Weights of a small image classifier.
Model: arch vit, patch size [8, 8], layers 14.
Training: muon at rate 0.037, 20800 steps, batches of 384, held-out accuracy 94%.
Data: 98430 training examples, 81.1 epochs.
Rows from block 10 of a small image classifier, named by matrix and row number. Rows with one number belong to one neuron. Each number is 128 + 32 x the weight over its row's rms, rounded and kept within 0 to 255. All counts start at 0. Numbers have three digits each. After the name is the row's rms in percent of the matrix's.
After each neuron's rows are labels from the 100 images, of 14848, where the neuron reaches its highest value: "responds to" is what is common among them. Only what is clearly more common there than usual is listed. The data: retinal OCT scans (Kermany 2017).
# fc1: MLP up (model.blocks.10.mlp.fc1.weight, 768x192), inputs 0-95
# fc2: MLP down (model.blocks.10.mlp.fc2.weight, 192x768, transposed), outputs 0-95

fc1.23 096:114134106131093192178106094130122071101152097142111086107101231112153172139134150081098099162104115097137119175119120099149118138120094199147103188171136121091106100093119103119123197143108149143182181082146085171140146168114149093106163067141155156156097140120136113074179157096106177164
fc2.23 104:147116157095078136094088140107166179118102156210089079190116081178123144151094127131145143128131144167060193139091135045146122149164166089085081152131174162083147119145100122148147124127122126134131141165134203117097151112115130148130121108107099071151125121139083080196081143134168176123
responds to: finding: drusen

fc1.229 103:154152094155133169103153139142178096173150141150206135112124074138142132116169063190105176140155093106158148143146138150087089108196199114093139085144155122156103073171179127155148141074079177134115153109146139102138111144110137134080203123148088141155138100127128129134124119100104120096
fc2.229 101:085069146149121131125087122131188162116122104086142066135107153176178116199137106087122104170082136135122174164136105103163098125097136085143126130118121139100128159086107113237125161075164122104104146113165180121148142075100130156144123136114176161133190140165104087090117194192125099136
responds to: finding: choroidal neovascularization

fc1.231 053:182135136138173104140133131139091131138083145177119131071176106103161110181120115128115125147139121068117138144125165120078139108142137080101168145119152129132137117073158178126131147132108131134094114134147128156222148172111102204081222128132185141128204093048120131119135097108117153126
fc2.231 054:100090109066143109166121120103097152022176091125127171229094123160122140117177124165091116079135098153109132102153148132116147163151072137131140130177121136145139127167111104159060139155140100116196121053127124105117048137166131093155146090092175127113070108165132189122083139096115077105
responds to: finding: choroidal neovascularization; finding: drusen

fc1.331 111:085156142147176148080132112138110111102105134108131212185138185133139131128055111175100110078121174148093144121125126090154130117106099130156146130129140092106080138059141123139099053129131120159104103116158151185098129049119147113177155121181115139085083127107086141137129105160175126139
fc2.331 116:195169122171125133137131106096211108116105180093169068122165162124136028072139123072134134090140139148139125127094101136097132160116130102160155174168177145098126059160142102172162093051112137134143155129116190097117154100087133087162129121088128094122121102139136178099119172157113105129
responds to: finding: diabetic macular edema

fc1.461 101:079098122073093176064172068146101126148126092102150108146156108143109101098182132131163122081184152119104075164133147121175115101126091095124110148129175123095118116138117177188116157114168120108159150185134163151106151066113118124101159155140146130096151064161173070106088147091125146108
fc2.461 100:051104119084165096157149118118101206162105132153127085095084122099114152126121159134082134152149113082111165097150105158106129078151129133162104131119109099188153123176086107130104144132120100123109085120166120127106171106112098090113112130141143143155086138129172142158163116122091131119
responds to: finding: choroidal neovascularization

fc1.145 146:076162110096134145129094092167058142127152191120146119164157116122147230172093133111106182133115106151186154143094090094146182060159119103112097136111147089123066151156181078092172198108121115092103104152122082145101133179121133131115090097137126158136066153142137125123158075165118108088
fc2.145 123:106135101129076106139175155148183118114102139107138195145126129131133086088076141109123115136174157130141158137171123174137172149132090150145141125104124126178071153097150137133125126170091068112079141110087127194192159135121146155113149120154145115164112130112161119193154139165151124120
responds to: finding: choroidal neovascularization

fc1.368 154:128126199126098181068111124128094094142125128146144130109128132159215061124092154123103101119139096099166125058093143093099137071133129135191127186152085090135171121114082152091099140102112136133140155145086155115115149134124189147110151141094141212113122073100109088103098118131049163165
fc2.368 154:128126128165178095137099146087108122162123130128126126094064074144078111166112189124166140163062160134115180168169125123134035119083097111052122115139120133086165114182158109139133124098166169132108162090149131098166131159148173168175166099138122119113129089159072093129097168112127102129
responds to: finding: choroidal neovascularization

fc1.323 148:129149095100158131092130140177087125131124110096111135138135146198166164153124156087086114168080161126160093120126157150126108150123168122198118099170162242082142162115114084110107140164070125152163151095133134153133062086126085160126163139132172155147122175155156149131154120177177116071
fc2.323 149:123139153100083191139138060190102140183152113103135112157118147104198167113084159164112121179098149143188146095168092121153131117039147169135130104183168061119127120108157123141183125126127144146192077123138116124137102108137057088112136133125142097164139110156132128138073126138090098160
responds to: finding: normal

fc1.547 120:147149128158101094159143116173104152107094185118078136065086167087138070174155131086116147130146167134089141076136113161157129149122118097193113090129129105131180189077107064159193107130094198143124135121150164118124132116144076101117127110111099178137133204153122042184161113122103147158
fc2.547 125:148171091136106169116101152146080068132153059079175096145161124138138163124099126160136096126111137150215105127128188126136142160084139097116123087061143128079154099094098108152132119179161144123174109139136170156102125149064134208072160103113073153156117108125167140167175118150145128132
responds to: finding: choroidal neovascularization

fc1.723 108:141090091123098176097111144140082100133122090138128101085115123132177094103083087127188148120084110115101161069109179169060144104145042054120173124117173145129086155119139173177141135090115135132132192145137103133133104130086106140139143133091154095131093168116114111131145148110159156162
fc2.723 107:152102118075129127081128154107098115137092144143158163159173142105184097111104133154091135125156099132177127117106167117108142158091114110130114134130147146121163103173129120123102063090163194072139146134104138182167113131099196105158160072174149097167077074087164110102147163086096142152
responds to: finding: choroidal neovascularization

fc1.369 021:106139113161159161170054097168057120112101128159192103199111148137113172161203129127074130133133145104081132141103170106175100140135151155098136076159138122127146143159108100096058074130127094136098120171107115075134107152187080134187161155135118136120126085153121121133101104119126095175
fc2.369 024:100151125138152096121141085118136070132131103105150105067106099122177107111132185099079159172070109173145127108168125122096130119140051129105159095172131123178135153103080115157127127128201121165181194110140116140091133154126101132070129134133164106074192088110144123109109082101161134095
responds to: finding: normal

fc1.244 099:137136126166138167168104120117106211149154103124087097067116126100093119115154147123104147112102101154090082128123132102119117151128095143043156106154151138108083088124098148131121209098140215077170106138145211149117138113119149123097115122126089208110056141137120173109111159139158107161
fc2.244 113:132152144151143121115058099113059093102129102161112171177153098139175129126135116125138116145169151163115167108121088120102156142158144134178113189143148140137130150094132031114154166119184117144146147145127112161144129128102134152127101120160192105109107066092189181059132084124107101156
responds to: finding: choroidal neovascularization

fc1.565 053:109132091203138130121119128154108139043107165170124067143144123096140103177069092155106072206113107113131108155130173124085100154143165102164094063105113147075171102159142150059125083108136116116116119142135141162126156140157126173108188128147071148167196135073093143157122150110143146139
fc2.565 053:139119173245102106107085136158125124141148118064124134101106132097138134096095151106163131151050176145147114090117150122181150137115146153071170068135119082119101094183128076124097137094194125157091113168040114146107154135136150095175161165106161155109168089104117216125163099089163145116
responds to: finding: drusen

fc1.672 116:107133174099170146124132164117161156105102135129183137146134068113124160131136117163128139083138100185059135103128084123117160109080111158126149166065142111150144102108146133103075131087133113106112081121102124115118127085147155194101137107156103104139105142142065103149202111145096127123
fc2.672 116:163117160074085108065140119079156163165085154110061117179126149108187140156117187089144166139182115122077153167083130137162159174134091132107082129108123167122181164164141169153128106101118134157179076156179180128122081159125119094158146120179140160098086105105115103078120158142182098138
responds to: finding: diabetic macular edema

fc1.686 034:136133157131097156118149148091138096120167080130077085116133072164116102079131201128093093085127120103113123152113152143124125139098094122087117122127136114142045222158138113135128193117149090122107131097070113137157176102159097114075149140140172140091084077139203159157115178114124185149
fc2.686 039:150123134078104036150128107167136091080073185063166080134132147145119088125140110124186202108085160172138116175120137165124114168116136158149152161119134162140170115148065107154062082183103094122096091139197140149137115187059059128149145140205082118192152106144100129086195084140139122104
responds to: finding: choroidal neovascularization

fc1.503 097:112077106146132116134100108167145166169114143100142142097135071098118142156124145114160088126108137131160140153158155146099162076088122145126118121058070143131083200159110090134165142139158190110180202142095064152084155130123100139124151143119115122137093110207162159162212142112121143139
fc2.503 107:154108149153160141069127129136107098156230088105094077126123118141082083134158082065162103133167111126104102101101132047167126136127128086166112034102136127103147172123107144136077084131167100108165104092150139119088161139170123145067105141171169084114170093152151125080169125123148107110
responds to: finding: diabetic macular edema

fc1.337 051:135152175091139129148110088131122121134103151136164053144175113135124070131101152112132083107103161099110190110111133110113121154192183135167112175147163129112073165106190048099152142103104113167137120090144137149105159179063133139136136108093089097141109190108171107167135124157159186139
fc2.337 057:123120068099151189131155120169108156110082076139147096080167120182098084162120149155129198113173141091145163159134158144096123122134101181151151084100144163154110108130137129182131164157062142104161090163124095078127062094130131139141151112150129064181137086112033122109117150118112111182
responds to: finding: normal

fc1.688 062:091147161181140077125143095179123127140088149126134071122092172107134141177103148104144118068117173144146175100138141092110193165180129163137139137136125114133146153098132155163116115135095130106096120180172140080085130105143189123090136141162162123108084104120116130165180115140188161098
fc2.688 055:116135115124135124184153127171146175121122067151143115183160120116163137222129133136169119134097119195093114100125159135141133139112085108162042135108086112108115125115115126161096106158104155090103078152111152098141149164086121069119148109091082161119156156122107082103134092154135142112
responds to: finding: choroidal neovascularization

fc1.254 096:072164131097117093094096155118179137091169169141125076167136142106097085084167094119103098160167125054122107105110121123117142148095153111176157082130162211147147163114111164160103118118099128167108083112127168185143117151124163211103080154116137146130112134126150147168204035094104104132
fc2.254 112:171097138154083149107161184132157133186183124164111134096076117119147099139114150130151190153106122093102126151133131078147153134140198090099128121172123147130085076065107148092137209072136166115107094155105116130169119080144136163156108132136081131126085134152125133088125127096074140125
responds to: finding: choroidal neovascularization; finding: drusen

fc1.539 019:122158127180127143147042155133118076185104142122163132088131197169120102154126134131114113175112135137148121095131121117106057133098135178124090097139095141072147139031180056092162126171137153116151089126123143152064078108140091166171137137096077137123154216200181122113181087130099124131
fc2.539 022:130125115074114152122136104182134112111180125147151078137087108119083149138094163197108163132158136120197123170093118095200126135125071149133114183166103150103128181181080124161118123081074158080084167140111156184158125120149152090130158059129145095145157077104073086144090136100176142110
responds to: finding: drusen

fc1.692 129:100157145135038128183107065143101120130110125135191099104136081128173080141066143108168144154117116086105155142131172111132146085143136069186122123118180144150097128148109175136169110107137131133115161076155124137130107070104182142078158131067121106147115170108118064115152157144121122129
fc2.692 122:092070130122127131096142143118123120110116132131122168094140156141099104054120140109155127159105096140172155158137138123080117082104192146065153107089120191087158158147156101165146134144132184090135084161138127167127118119112107086163134156129131070114082177124127125178110111114132162137
responds to: finding: diabetic macular edema

fc1.671 065:125185083122118108139113117133153057113114184168172080072098184140158167131135083116192082149115185150146180145081108165083087110146118182134123069094160161109126144138144162093125120064163172147141056163144105112119107124126171139121113144172101175111095134090100064164141155143176124134
fc2.671 066:155141179134183136150185140138118103197126065091137075193158110083137158161138088079145103136172100105105100116144160151146100137067123092086118137177129114138142168100092077106131139105126117063086130086105208197101097093123124184120132145106141139148145094134070117087129129174077145144
responds to: finding: choroidal neovascularization

fc1.381 086:132145125133146152101119115118109102159135053069129117191148172114101078126122197115158120196075073083103110072150107087130122116145110127123067105124125116111109152101141114080158084154188115126127142115120125085152187106107163188163122132152135130192140180130145094109096112169149205158
fc2.381 084:117124104124147111112070123140094166132145153118129189149123082101152091060150116079109164134141168120140108120102218095155090122133076146162127159127096086184156147095133098145151125119167138147111100152112134169135129120150100156118157100091160135196105101135126116081140174077124059120
responds to: finding: drusen

fc1.180 054:136090112161128128135119151140061142113144061119119080064141127095149168128184088121116130135078156124113106167125119084136141122088141105103091124090158153070226166092131122107176110145175097129116124156118131082087155137093151176159136168117117129155131183138124120133091084128087197151
fc2.180 051:101143144127100101104118117134137109131119099179101107149096158127095106155132147103098229109085082124155172112080166153141130110122105078185122169121085056141173125085208067137174119153145102143156181159099191127108160152068108205086186167177098134158142121099135108172123146154188114055
responds to: finding: drusen

fc1.761 148:126121120130136118084108128164140104136122151148196115125147121152138095102172134146114151157142113124125188120125168177173193149149181163138077143177114121107153141112089090198138123150119122076120142174091135092166150101141102139166090098096139164113093148156112104054104121041109055155
fc2.761 141:109150116103099177104080195116111187116107137113153136166110125106212115105169118130118181127151103116108130191079128087146210172135167123092125051144113118080151154122106076165133137113143116200147078142096154174124098074161173109148111138132110127090138122185130170112141099090101120144
responds to: finding: drusen

fc1.152 159:130148133146098093088131127145094114143166159122128054053088106152124099213115200104097121119140140126131146171084133099117167063137170091127124122125134170119107175194168113119134169127211157120175174058139134102130087096155130109068121101104152101080053121095091126117161109141180088133
fc2.152 136:095032156147117096074125169114145131096075055105151127179146097100170092149118121070108120116142169138197133105083137069143122132115108158096140088115113103130148172121124124121114135123106132136163177169178102120117120126177099066098080108126128151138078104122137133118153143141133093091
responds to: finding: diabetic macular edema

fc1.161 085:108126110183111180127089150188106141139089140135080068105131139133109126130160162113086154090157115122085122081127120139112147142130142176129097069157170128144117069168134080105066054148122146188106128120132168131107059150168164104160160162098093159079176154117144085152116026102142145136
fc2.161 106:122162183119130107077133135121157089156088142096194122104145206111136134141133146154113100140059159122140173152169114063162118156126085109086117130147126126164183130124097112155133102178150092097138156132172085163081168221069109131124092151145054128157116090132142132159143137123163080100
responds to: finding: drusen

fc1.372 079:214120128175148109115129184133105094169163123183045150142148117155133115158139096139143121097104175180147098153113106136065134059147111087107165146138071153110072121066130123131129081068107114187071161125113097048140121069136135075153121079113138107106163091142086090125134197074121074157
fc2.372 071:112116141118117154187160106163072102097123122097145100165142136152152102124065099099170179158124142112165108130154106104085178153111187119159167102135086173133121122172163166120118133161110125109127133116184143098176145130087150207162150163086093186164151170107114051148157161204124169163
responds to: finding: diabetic macular edema

fc1.526 115:133144107111140119087090116129162106185110159117104163098126112148024106105134096173148145126130140127131128084069088140135124144085122180090141087130105130127102190132084067166078131149127155147149080133067116150087137125129185073113118128167106096137101191127171187118122184113168127119
fc2.526 118:076150186111074116160179117138211117142153135107114082120171155166129131140104100082145187162165195137136117160165108162125151103133154109161112133133160068105117142081187118124126092174163114100101151090208171106147113146111073132121110109135102134122187127131153098105127170134135110168
responds to: finding: drusen; finding: diabetic macular edema

fc1.552 103:160115139121136127125079111153132097157103117097067130064170186061123107194120166153104112109155071126084184085109151090152114128121138106102111105132156122133170148111127073152151185148116118165126104092159165112141129168146137127188107079082136095156101141141150105108144181102148170198
fc2.552 110:137097151086099120116135141113168143141161183189151101140140114127103152078166127171107098120122047128122155137142155126126105110138103134071140077155128153117164137100120098079151049133128119176171104136144034171121136116064146071136090137046177146117128105117167117131145142143124081132
responds to: finding: drusen

fc1.215 135:137128169075162152127077149199122170081110158136088144134088107168144165181173111185178157119071118087139127168168110131141079119118187118113119121159206116137108101124131151099142148141193131176149114116105134111142094126197096065127124130174164092110090162056183163144153148163123145092
fc2.215 133:111171103098162135165133138156165120104089110072108155156139110094091167142094092109154138180148196149174126181126114119102047142147122137148139146164172069151135108087091137178115126143117100086149138119150116164147120099128109116141105142173134063145181154098097120078085155126160081107
responds to: finding: normal

fc1.214 113:071116135098154166136107181149093137150128118045178175138123142088176148107140128107155097146108159155165072126160124217181134097154071106141150113166170103123127126123128159116111188103113112118091126131114056177194085095122123154180064153097234091127087152096131136150135157074120124090
fc2.214 102:119107128129097106112110119145115126072213095107126071083150130174176117195136210069127119130127161149077122112129097120062146183113178087129106124112138103121171141144147063138089175156120167145103150088072108110145101122201028164156162119163100128085142122162139110105168151133090146137
responds to: finding: normal

fc1.126 149:045108130145208099131073139187089145149107124140089183110177152159113111095113119173098180138074186161152134183105128080101093150075131152125090123087125080118149111140164127110137109142060101097109193147107079101128112135148133125121148130106131125154149134190131130159113157148124117088
fc2.126 140:109101183143192129071122110077104137103174076163141148122169139114157142106151106174125125129161135152189127199064114194091123128129112134136130085099107184145157132111048090112090115150118130122161107125096088146106127103157122083104137142084155049124118104125100145115166125121123119158
responds to: finding: diabetic macular edema

fc1.423 113:097084101122090115118152143149110145173148106127150127172187143170102158127126173204097073158140155128128160111148111147130088099096104128045125156180112100075204125084087088106110153130138146071121159108141081106166168071075142092153122127141170120148110142126130134177167080104104138107
fc2.423 130:150086138088175128144083125100085070179184175131122130115125125096098101105104122108182200063154121144155111164102140166118122119082213151164089117127112207153161125107164095143138128194113137173115085085132139158092099145128145101125131130104097153161127095127159052143177123068160136143
responds to: finding: drusen

fc1.553 141:103195112073157164099096074128135155147123073158151111148143132153118077097125103107150098154050092134078099147192107093169111105112161147155126080093185124082149067108119072153132162167100117151146139098163173144140071134150105156171105131189169107134138128101108151136156175123138162167
fc2.553 146:101127107127133173148066153090132147109114128125110170197137085111156108168102171129163083076158121100146125191131142157047152100139123163083076153168163133118101122105155101050153126094149152111140203119097207140098121127101080161108136136096056111145095171186179163144147144120143118107
responds to: finding: normal

fc1.315 119:169146136109151156112076147138160146137120159126189131121080119158095110176141106055178137197143124100148156141076125077141102132183105144096174113125112091065147126062121099106080127103118163163142091167102193147110143176150111115103128094110155177116097191113123118101178141152117069126
fc2.315 120:120144134123122158117153141163102144140097108114131166106175129128119132081098135087137083168177096162065084117091104111161120058152082120074129105121142098197111153178132123179197126172118135119114157141132079154143078084159153088109087170091095146174110106205139140121103133119188128119
responds to: finding: drusen

fc1.625 126:123106118127105146131083170159100161158104077122087106058159130169119157164141141144100154151082142131124126189183146143115087130103180144201140170167152162055130146154071101137144098124098144127184169112086192147092062153167106131127111169178149083138118159079152203155128136125107091147
fc2.625 125:142135135127103173136096096168155161135140075149178143150128122126127143167080140096141178192060098114177111151123083104137119118119116154139129118204176134058182116116106162123133140077152179173117108130114065165167117086117165184139142088151122095151139128122073142109119156175119098120
responds to: finding: normal

fc1.635 136:104160127136111108083114127126145178167112109134136079151106056131155102100060017169180172142145172127113118089153128095103123076060162110160105193133149118114156137128135107143161139144125121147136152112098123146122144120121128136093196137115134187106178125184083094127075119093161086121
fc2.635 114:101109133158159089135113093138098134115100147095095164101129199138125115147170112126092159115167188136158154154104125118104217112154084105066120158100069080138165069144138123105060149178131153089145098096126101101118135156160120062094111078179148104091110071050084174094115162111135144149
responds to: finding: diabetic macular edema

fc1.574 076:121120130132114118099153111136138116153137160129182120124156077132113128112093112158072138104103169153138131121068111118099122112098148107080223176198168141122121129066129030153137182132085043138152088117156134142124147121118115154166175087140111177124105173163118149191175089154077099157
fc2.574 079:091141122110129171176133154142170153142122108094132165118151112158109089162126138167111203115150086139128126128123152109080107144118165158121104069070158148152112122136082157147061110129116132080120175073103070109111135084086147109192080142157111065151115140125108081121145072138155140168
responds to: finding: diabetic macular edema