config = dict(
    model='image classifier',
    dataset='retinal OCT scans (Kermany 2017)',
    train_examples=98430,
    image_size=64,
    crop_scale_min=0.7,
    horizontal_flip=True,
    rotation_deg=5,
    targets=['finding'],
    num_classes=4,
    arch='vit',
    norm='layernorm',
    norm_position='pre',
    activation='silu',
    mlp_ratio=4,
    head_dim=32,
    fused_qkv=False,
    bias='qkv',
    qk_norm=False,
    layer_scale_init=1.0,
    parallel_block=False,
    inner_norm=False,
    drop_path=0.05,
    patch_size=[8, 8],
    conv_stem=False,
    layers=14,
    width=192,
    positions='learned',
    pooling='class_token',
    label_smoothing=0.05,
    loss='cross_entropy',
    head_dropout=0.2,
    init='kaiming_normal',
    residual_init='zero_last',
    optimizer='muon',
    muon_scale='original',
    lr=0.037,
    momentum=0.85,
    nesterov=False,
    orthogonalizer='newton_schulz_5',
    adamw_lr_other_params=0.0029,
    steps=20800,
    batch_size=384,
    epochs=81.1,
    lr_schedule='step',
    warmup_steps=410,
    weight_decay=0.007,
    adamw_weight_decay_other_params=0.01,
)
Rows from block 2 of a small image classifier, named by matrix and row number. Rows with one number belong to one neuron. Each number is 128 + 32 x the weight over its row's rms, rounded and kept within 0 to 255. All counts start at 0. Numbers have three digits each.
After each neuron's rows are labels from the 100 images, of 14848, where the neuron reaches its highest value: "responds to" is what is common among them; "colour at peak" is the nearest of a few named colours to the mean colour under the peak. Only what is clearly more common there than usual is listed. The data: retinal OCT scans (Kermany 2017). In brackets: how many of the 100.
# fc1: MLP up (model.blocks.2.mlp.fc1.weight, 768x192), inputs 0-95
# fc2: MLP down (model.blocks.2.mlp.fc2.weight, 192x768, transposed), outputs 0-95

fc1.474:114121156099102177125132153127136135140150095133136145104131145121176104140141130196069149090097147063134160152153137141114183112168156178079080094101164157132053181133076122202112113149122136105134132136099112160155185071195092135134099108116127115164212101108073138132094117093167108153
fc2.474:138108147140099101085137159108100137106164108150122132172173098108091181113089123111108154143101133179147158087173139084113121181093077090133044151086163160106182173146129132144137151083103113120114159195089148102081170189110138169151143143143122120099148112083119174083157134136200064103
responds to: finding: choroidal neovascularization (73)
colour at peak: grey (75)

fc1.486:107141129113105144157165110139172161094143214133165119117132058114148159170088124182065096114132105130155114102152117125142140138104105110076162127124129154134138149110077135128092140107141063135084067147148150154102081098108154192109056116188129103099162152120143114121098135119172141112
fc2.486:131156120120112079132126101112129123140135081164142115135132111118172131151077104062133172172052132117103138118096124129140137066173124170128145108108136172136114160131155073100118148159121140155132107129116121155147141174167169106086144115104168175141137147108062176128135183130106121092
responds to: finding: diabetic macular edema (51)
colour at peak: grey (85)

fc1.618:112136135098125152111121073145125155160161117183132108126108123121084130144166143104133079104081087080101150110102136142171125113094139126157163143144132113094162159097114135158167086177121157084096129112189065180178124157052147205139129144159119057170104092137116177084185169149117144124
fc2.618:181085180171197177124098142097139189162112082152160135154119153149174157144092118114146153152142170090084155160116099138110117128205123129116080145136087200080111132087166099104067112133136121155143133154150089112112206123110114136140094157162145113124085133133149084116086157148102132106
responds to: finding: drusen (47)
colour at peak: grey (91)

fc1.684:066141127110142105133131177138113157094170144131151088091127114166111178140142170115137155198091124075108142114188142112167087142067146108119158118104133119156091157133119193127124127144117147144135136119141158097121080151122137134142123126132120082056095125109135084059114195138082090103
fc2.684:093158162070163087170133113160149180144111187139174153096123177130143114139114095110121127114154146137137079134124158140150047082187102119120129138070129137118155098052151128151108101123152143106091053112146121128115069120174191131112087136122104096136102088120096127121085144171180165158
responds to: finding: choroidal neovascularization (59); finding: diabetic macular edema (38)
colour at peak: grey (59)

fc1.215:120152118142141157115140120090134108104148109118127086065090096119145156113181118094095132134176148111103111191135158171107119109214166143093167034089121074114039066140159124098115124126152174130115108180117104172146088068123131150127158089128156113115180120139131129145135160113153156185
fc2.215:014154128075136151138181119135138066155130118115140168100189145174100084176043112146144144123097130103092130180101119127150156127113079119164150139171134130151091119128068180168073184140183126131131061108208150097086085137166116087083123141141151074082089065092169103125108138109075115102
responds to: finding: choroidal neovascularization (97)
colour at peak: grey (97)

fc1.390:185056170075127127131155126081140073166159145150122152091166124211165141109131140086132124134140127105085143114126172153096149179114155175133155125099084152140106121128093100179042122106066123145181120119189177099072134070131150085180196102115127176119083097155160133153086082099103166151
fc2.390:151184116106128126075077123150110097113155109106113108090110152114092130120078109113062124129123162171102137149148150212159121171128121116149145106087147148122192110166148131122130183140138107150099132168125123158122130078061137138090151181121157143135123069204092161126138125112102137107
responds to: finding: choroidal neovascularization (97)
colour at peak: grey (99)

fc1.218:206106137162100069115108142109156152123133137099131073167195151076152141120131178102111192107150092146047167166076159111158093103066095129105128112168137147154127138157156118056098103080127160051127180105179155116098118109115118124149075160124061127146095103140128116125096144135124174165
fc2.218:120127167154142170122166120134091117156233171094116102130148109128138173134080104098138096088145074128132157158100138161138124161195077204175189085122145106087112128109128096103118117122140181181133075104097200112151166150092088105149173111142096110153177108177137131155115102091139122159
responds to: finding: drusen (36)
colour at peak: grey (93)

fc1.49:105129160112101084195129163169166135132128173119122099174080187098144152112144165092170122085204173121075121064141144138112132076152140103107083116092184158106136151139134091164129052133065134129126128088178160102179116106145117134077052130156125070180177128071100133129085169166154149150
fc2.49:150162148151009128157164125016131159087201131152086144156134106154147101160123149088155098117134104157125044134147171173155142175170122104115187170085151158133161152136146165143116139170117161131104122114149091142137141075152150099126133136123085155068123147109058101040146100127163156155
responds to: finding: normal (82)
colour at peak: grey (90)

fc1.356:170148105104132136131119133150151074175080122137140168114106115138157155067100148156154137122127127081123115118095191094163151055151130071122115128182145150156057124149105134131099051071121068130159142086141079174134120206140129147086075135101105103162113147159161182127099143116108147154
fc2.356:161137129152204118105098147129083090137150112145114119085118182127117081138166107155149164204138085164115164111110091180141103074101173159166155178100085122115137160142061126097144154104126118114048106125180067092150168119136124092115145135131127128138105148108154054103120108141116108096
responds to: finding: normal (84)
colour at peak: grey (70)

fc1.347:084089131157139149065090128131167128124157166121135191086109101121094093149109136138138150110135121164133144156132115110122212111082169143173086088141099161095120174204049140145134140128132110126149185083109131121106143100153068189107078124154154103091187170166144145116101072091101139115
fc2.347:087119181139156102148081089142114153086105068149166079125080096125089154126127120059129170157113144081119104121090154069089141145084179105131131101150154149124144111089118133099100108105155158116121082146142101119178148129098118192115123060124162115138143098090129117107178110097189104126
responds to: finding: normal (79)
colour at peak: grey (90)

fc1.346:121165130157140119109124172138112131154149132103162113123138082111152108092097105095098155134171083079062109136154090095125172118128159156099107220125095076052134150157102163118181131160153131143110220129129095141148096094169109161153121138112139115128112095160134140118115136150138081147
fc2.346:170118117157184139161128111094101145090176099130110065172123088121143105121124113102196085106109169153022161136098156113154195110089104137132089181081154132200164180092156117094087105180173180137146106143173138160153156128138131100113109139159089141118168153204135191145137092110140167097
responds to: finding: drusen (33)
colour at peak: grey (89)

fc1.258:149110097123122110134149101107132071155113168088108144121119151114129074091114059157127110195137131128083096081116152137148179148135097154127097182142138109102183133122061054157184143078149066133132123125112127047054096099176123150083165137150130151142069166129091134100087107142110163123
fc2.258:114150117159139110148125169138089114139090152118073097140073104131131120114180080099134150087090089143162171130173095163119146110150147130215132107149113113133096131140153172108117115111117076166166140109174149124121107110052109156187133130066135138128180143103100121127076205126175165104
responds to: finding: normal (90)
colour at peak: grey (94)

fc1.100:131121117130117190083142073126097063100144079141139125139141167134146162179102142112092197135118123110134127085152194157177175086162150145121126107054099147146091114136152131154104149147080188150095078079138132137076086148146167111141116083117153186143093069166116082143142050048091127132
fc2.100:122104168076076148122126165097114154136195058151138116026079149096083186108084112091136091097122142116116144158136113143137188145154132136163127186095127195141159147153132127175070096157153085168078147159172109122116143075108098090154102104044137111144141113167124155130153161152068112119
responds to: finding: choroidal neovascularization (100)
colour at peak: grey (100)

fc1.271:127032141134084114137139143094139101117116159169150085093087211101129127159132110089139109114164123152085160074140111133180178153153166156166144240118147113147104134109166137182128122087151172138093135121055106177158198086115138180113114110104163090132102107133147165137160137114148067173
fc2.271:109126131062081157093131116095126160134174080097101096192086071154082060126107114138140089112134157104124119157115126127128091094112144129089053080089093080148158180160143129123113102162134080077131155126199083114071182152138100126120128137129122204076121174075088147121128091142119125152
responds to: finding: choroidal neovascularization (84)
colour at peak: grey (91)

fc1.502:125108137073173138106148163131132104099182082140117170143164154154134178094157090128132075117130118099105102120132117127126168187087110159102093092135192101112081077105148119141118107119203122154116194102130112085133101109114080135120063109180083121194129179109158122180153093169161155157
fc2.502:150136091145157174079149132052142122106086088129197086124135165157135060142170122128131161073155093179152164148143162145120134071132187179095138131142115137133174157094080153112107120139128163155206123132107091174171167175090123123074154046092160117108095117077124138085158135055166158073
responds to: finding: choroidal neovascularization (64); finding: drusen (29)
colour at peak: grey (89)

fc1.585:161154158114135113070092109146105156148167140135099106143093163112126084181078164141112155187096151118134049098187116128096152163166093084119168203152082139091123141098136099092128113082113120097111124116059136124107130181147113138182175082109145146129139129128111124092117187101155126140
fc2.585:058125142115137127133142166114094148128137109181133088110132161120107093112103068116122139130126115128147191135128161154153130140119104115111110087105128100129119145212154159128137158165144177159143170158104113108163096159071172174131099117113087160142170166201181116157125135088125099171
responds to: finding: drusen (48)
colour at peak: grey (97)

fc1.77:100179179178099067125180094136120128101108186100098119142108163164126114157130131114198150121098105168063168094101091108159105080111097093130144139204145143133058095085107106057123097119079141145156115209145133087099160146170116095147161091138107105054127099164124168135119084126159092180
fc2.77:085169114157156046162200115121180074197118177127120127108110069115125173161096120149143145148122172139113147174136150128116134101158127151069161155101136115149129113139127113107056154144153169143117140111101137163147118114091092106090131116171172145157104171182176158093146138142144107161
responds to: finding: diabetic macular edema (74)
colour at peak: grey (50)

fc1.89:085151120114061108113175133114068232149104143157139150128167124195118113098141089080134064098122197134137096107097123108120189083111116212136104098131099092096083154133094138116085145135131108176169122118169133134171137150140191131199067104137114072148141101130157107162178108136139115159
fc2.89:023128095131129149161158135109143120124131162136092102048110127140120130116103145156088207095184064066119104096069127142146123161112153071128132093131128152152112137099152112133078135110158116080126134119172062174147082079168055166126165176073106091126077125174154131090153143137139151099
responds to: finding: choroidal neovascularization (76)
colour at peak: grey (79)

fc1.203:076139096136178125103174106115125146083152112076072123160141109151154142129169163155081130092102142068142114190107168150131128150127068124140096160106097163148151139084136160134122069088140145122151146166160121145183076133113083134079114067172152087173085117154052100164142125148147131134
fc2.203:145139104154143157040165137172173110185138148093168166075186132108161138113016138104095167142153162121110129132118082163195086128181174122110114087167158102124116141066113199098158120183084114111126158070091145164085129104163121084146109109131180124128098100168096114136128172078133156060
responds to: finding: choroidal neovascularization (63); finding: drusen (32)
colour at peak: grey (98)

fc1.322:165148183091186116115105098140103147092101084082161188090175133103147130073103131151125119186141141104180134165095121134215124109136198163071116143154107089119175164143123154103108105087158155112084075151129080102115146130125146107072129108197091150132126147135104127142139220117116071060
fc2.322:132174099169150172072118179100117091086131089110112100129171156076117152167119086136091143171079158163099141127160152067112145138123105204169097138155125149113138186156140126108144131113080155154126124133139081093112128139143197181183123188101104150147145058100118129141104071080128104185
responds to: finding: normal (90)
colour at peak: grey (68)

fc1.281:084156145107157089146139100129112121102147183206091094115107122120128154133144056078154148134125157070121138122073167076137142101173094189147109142071140143104139160158106136091155148127116136149106154146149103118132051156089142102124151139135048119213174137106069192129091137183129109157
fc2.281:103129101131122114117051176158169060136161134109125127168124124118120137141147116173138134071095150168131142142139128109108075071138100091071140157090112143157124092128108152159169146213091123129056158082166119154134136174184079134144104161109140131134102139113121134100170065114160081126
responds to: finding: normal (93)
colour at peak: grey (93)

fc1.224:122113164096108137147185088147129105168132101129168116105183109100107116109068175126095145179098138120100145142124110141080102185160100152077187157095100166152102148186180138146136134085092077131166119030177097089135107119154124188165184168149095156116056142144096133125140115105111119077
fc2.224:136087146134115132049177133164137125110168187111166098097144103099102145090137097123116144107144092083075152109101156163126172100173103204107102089139191081160136125192154169154153201064081148093126092199165046125035086160108095140088190120114160144153149124183154123139171188172130142127
responds to: finding: choroidal neovascularization (59); finding: diabetic macular edema (39)
colour at peak: grey (85)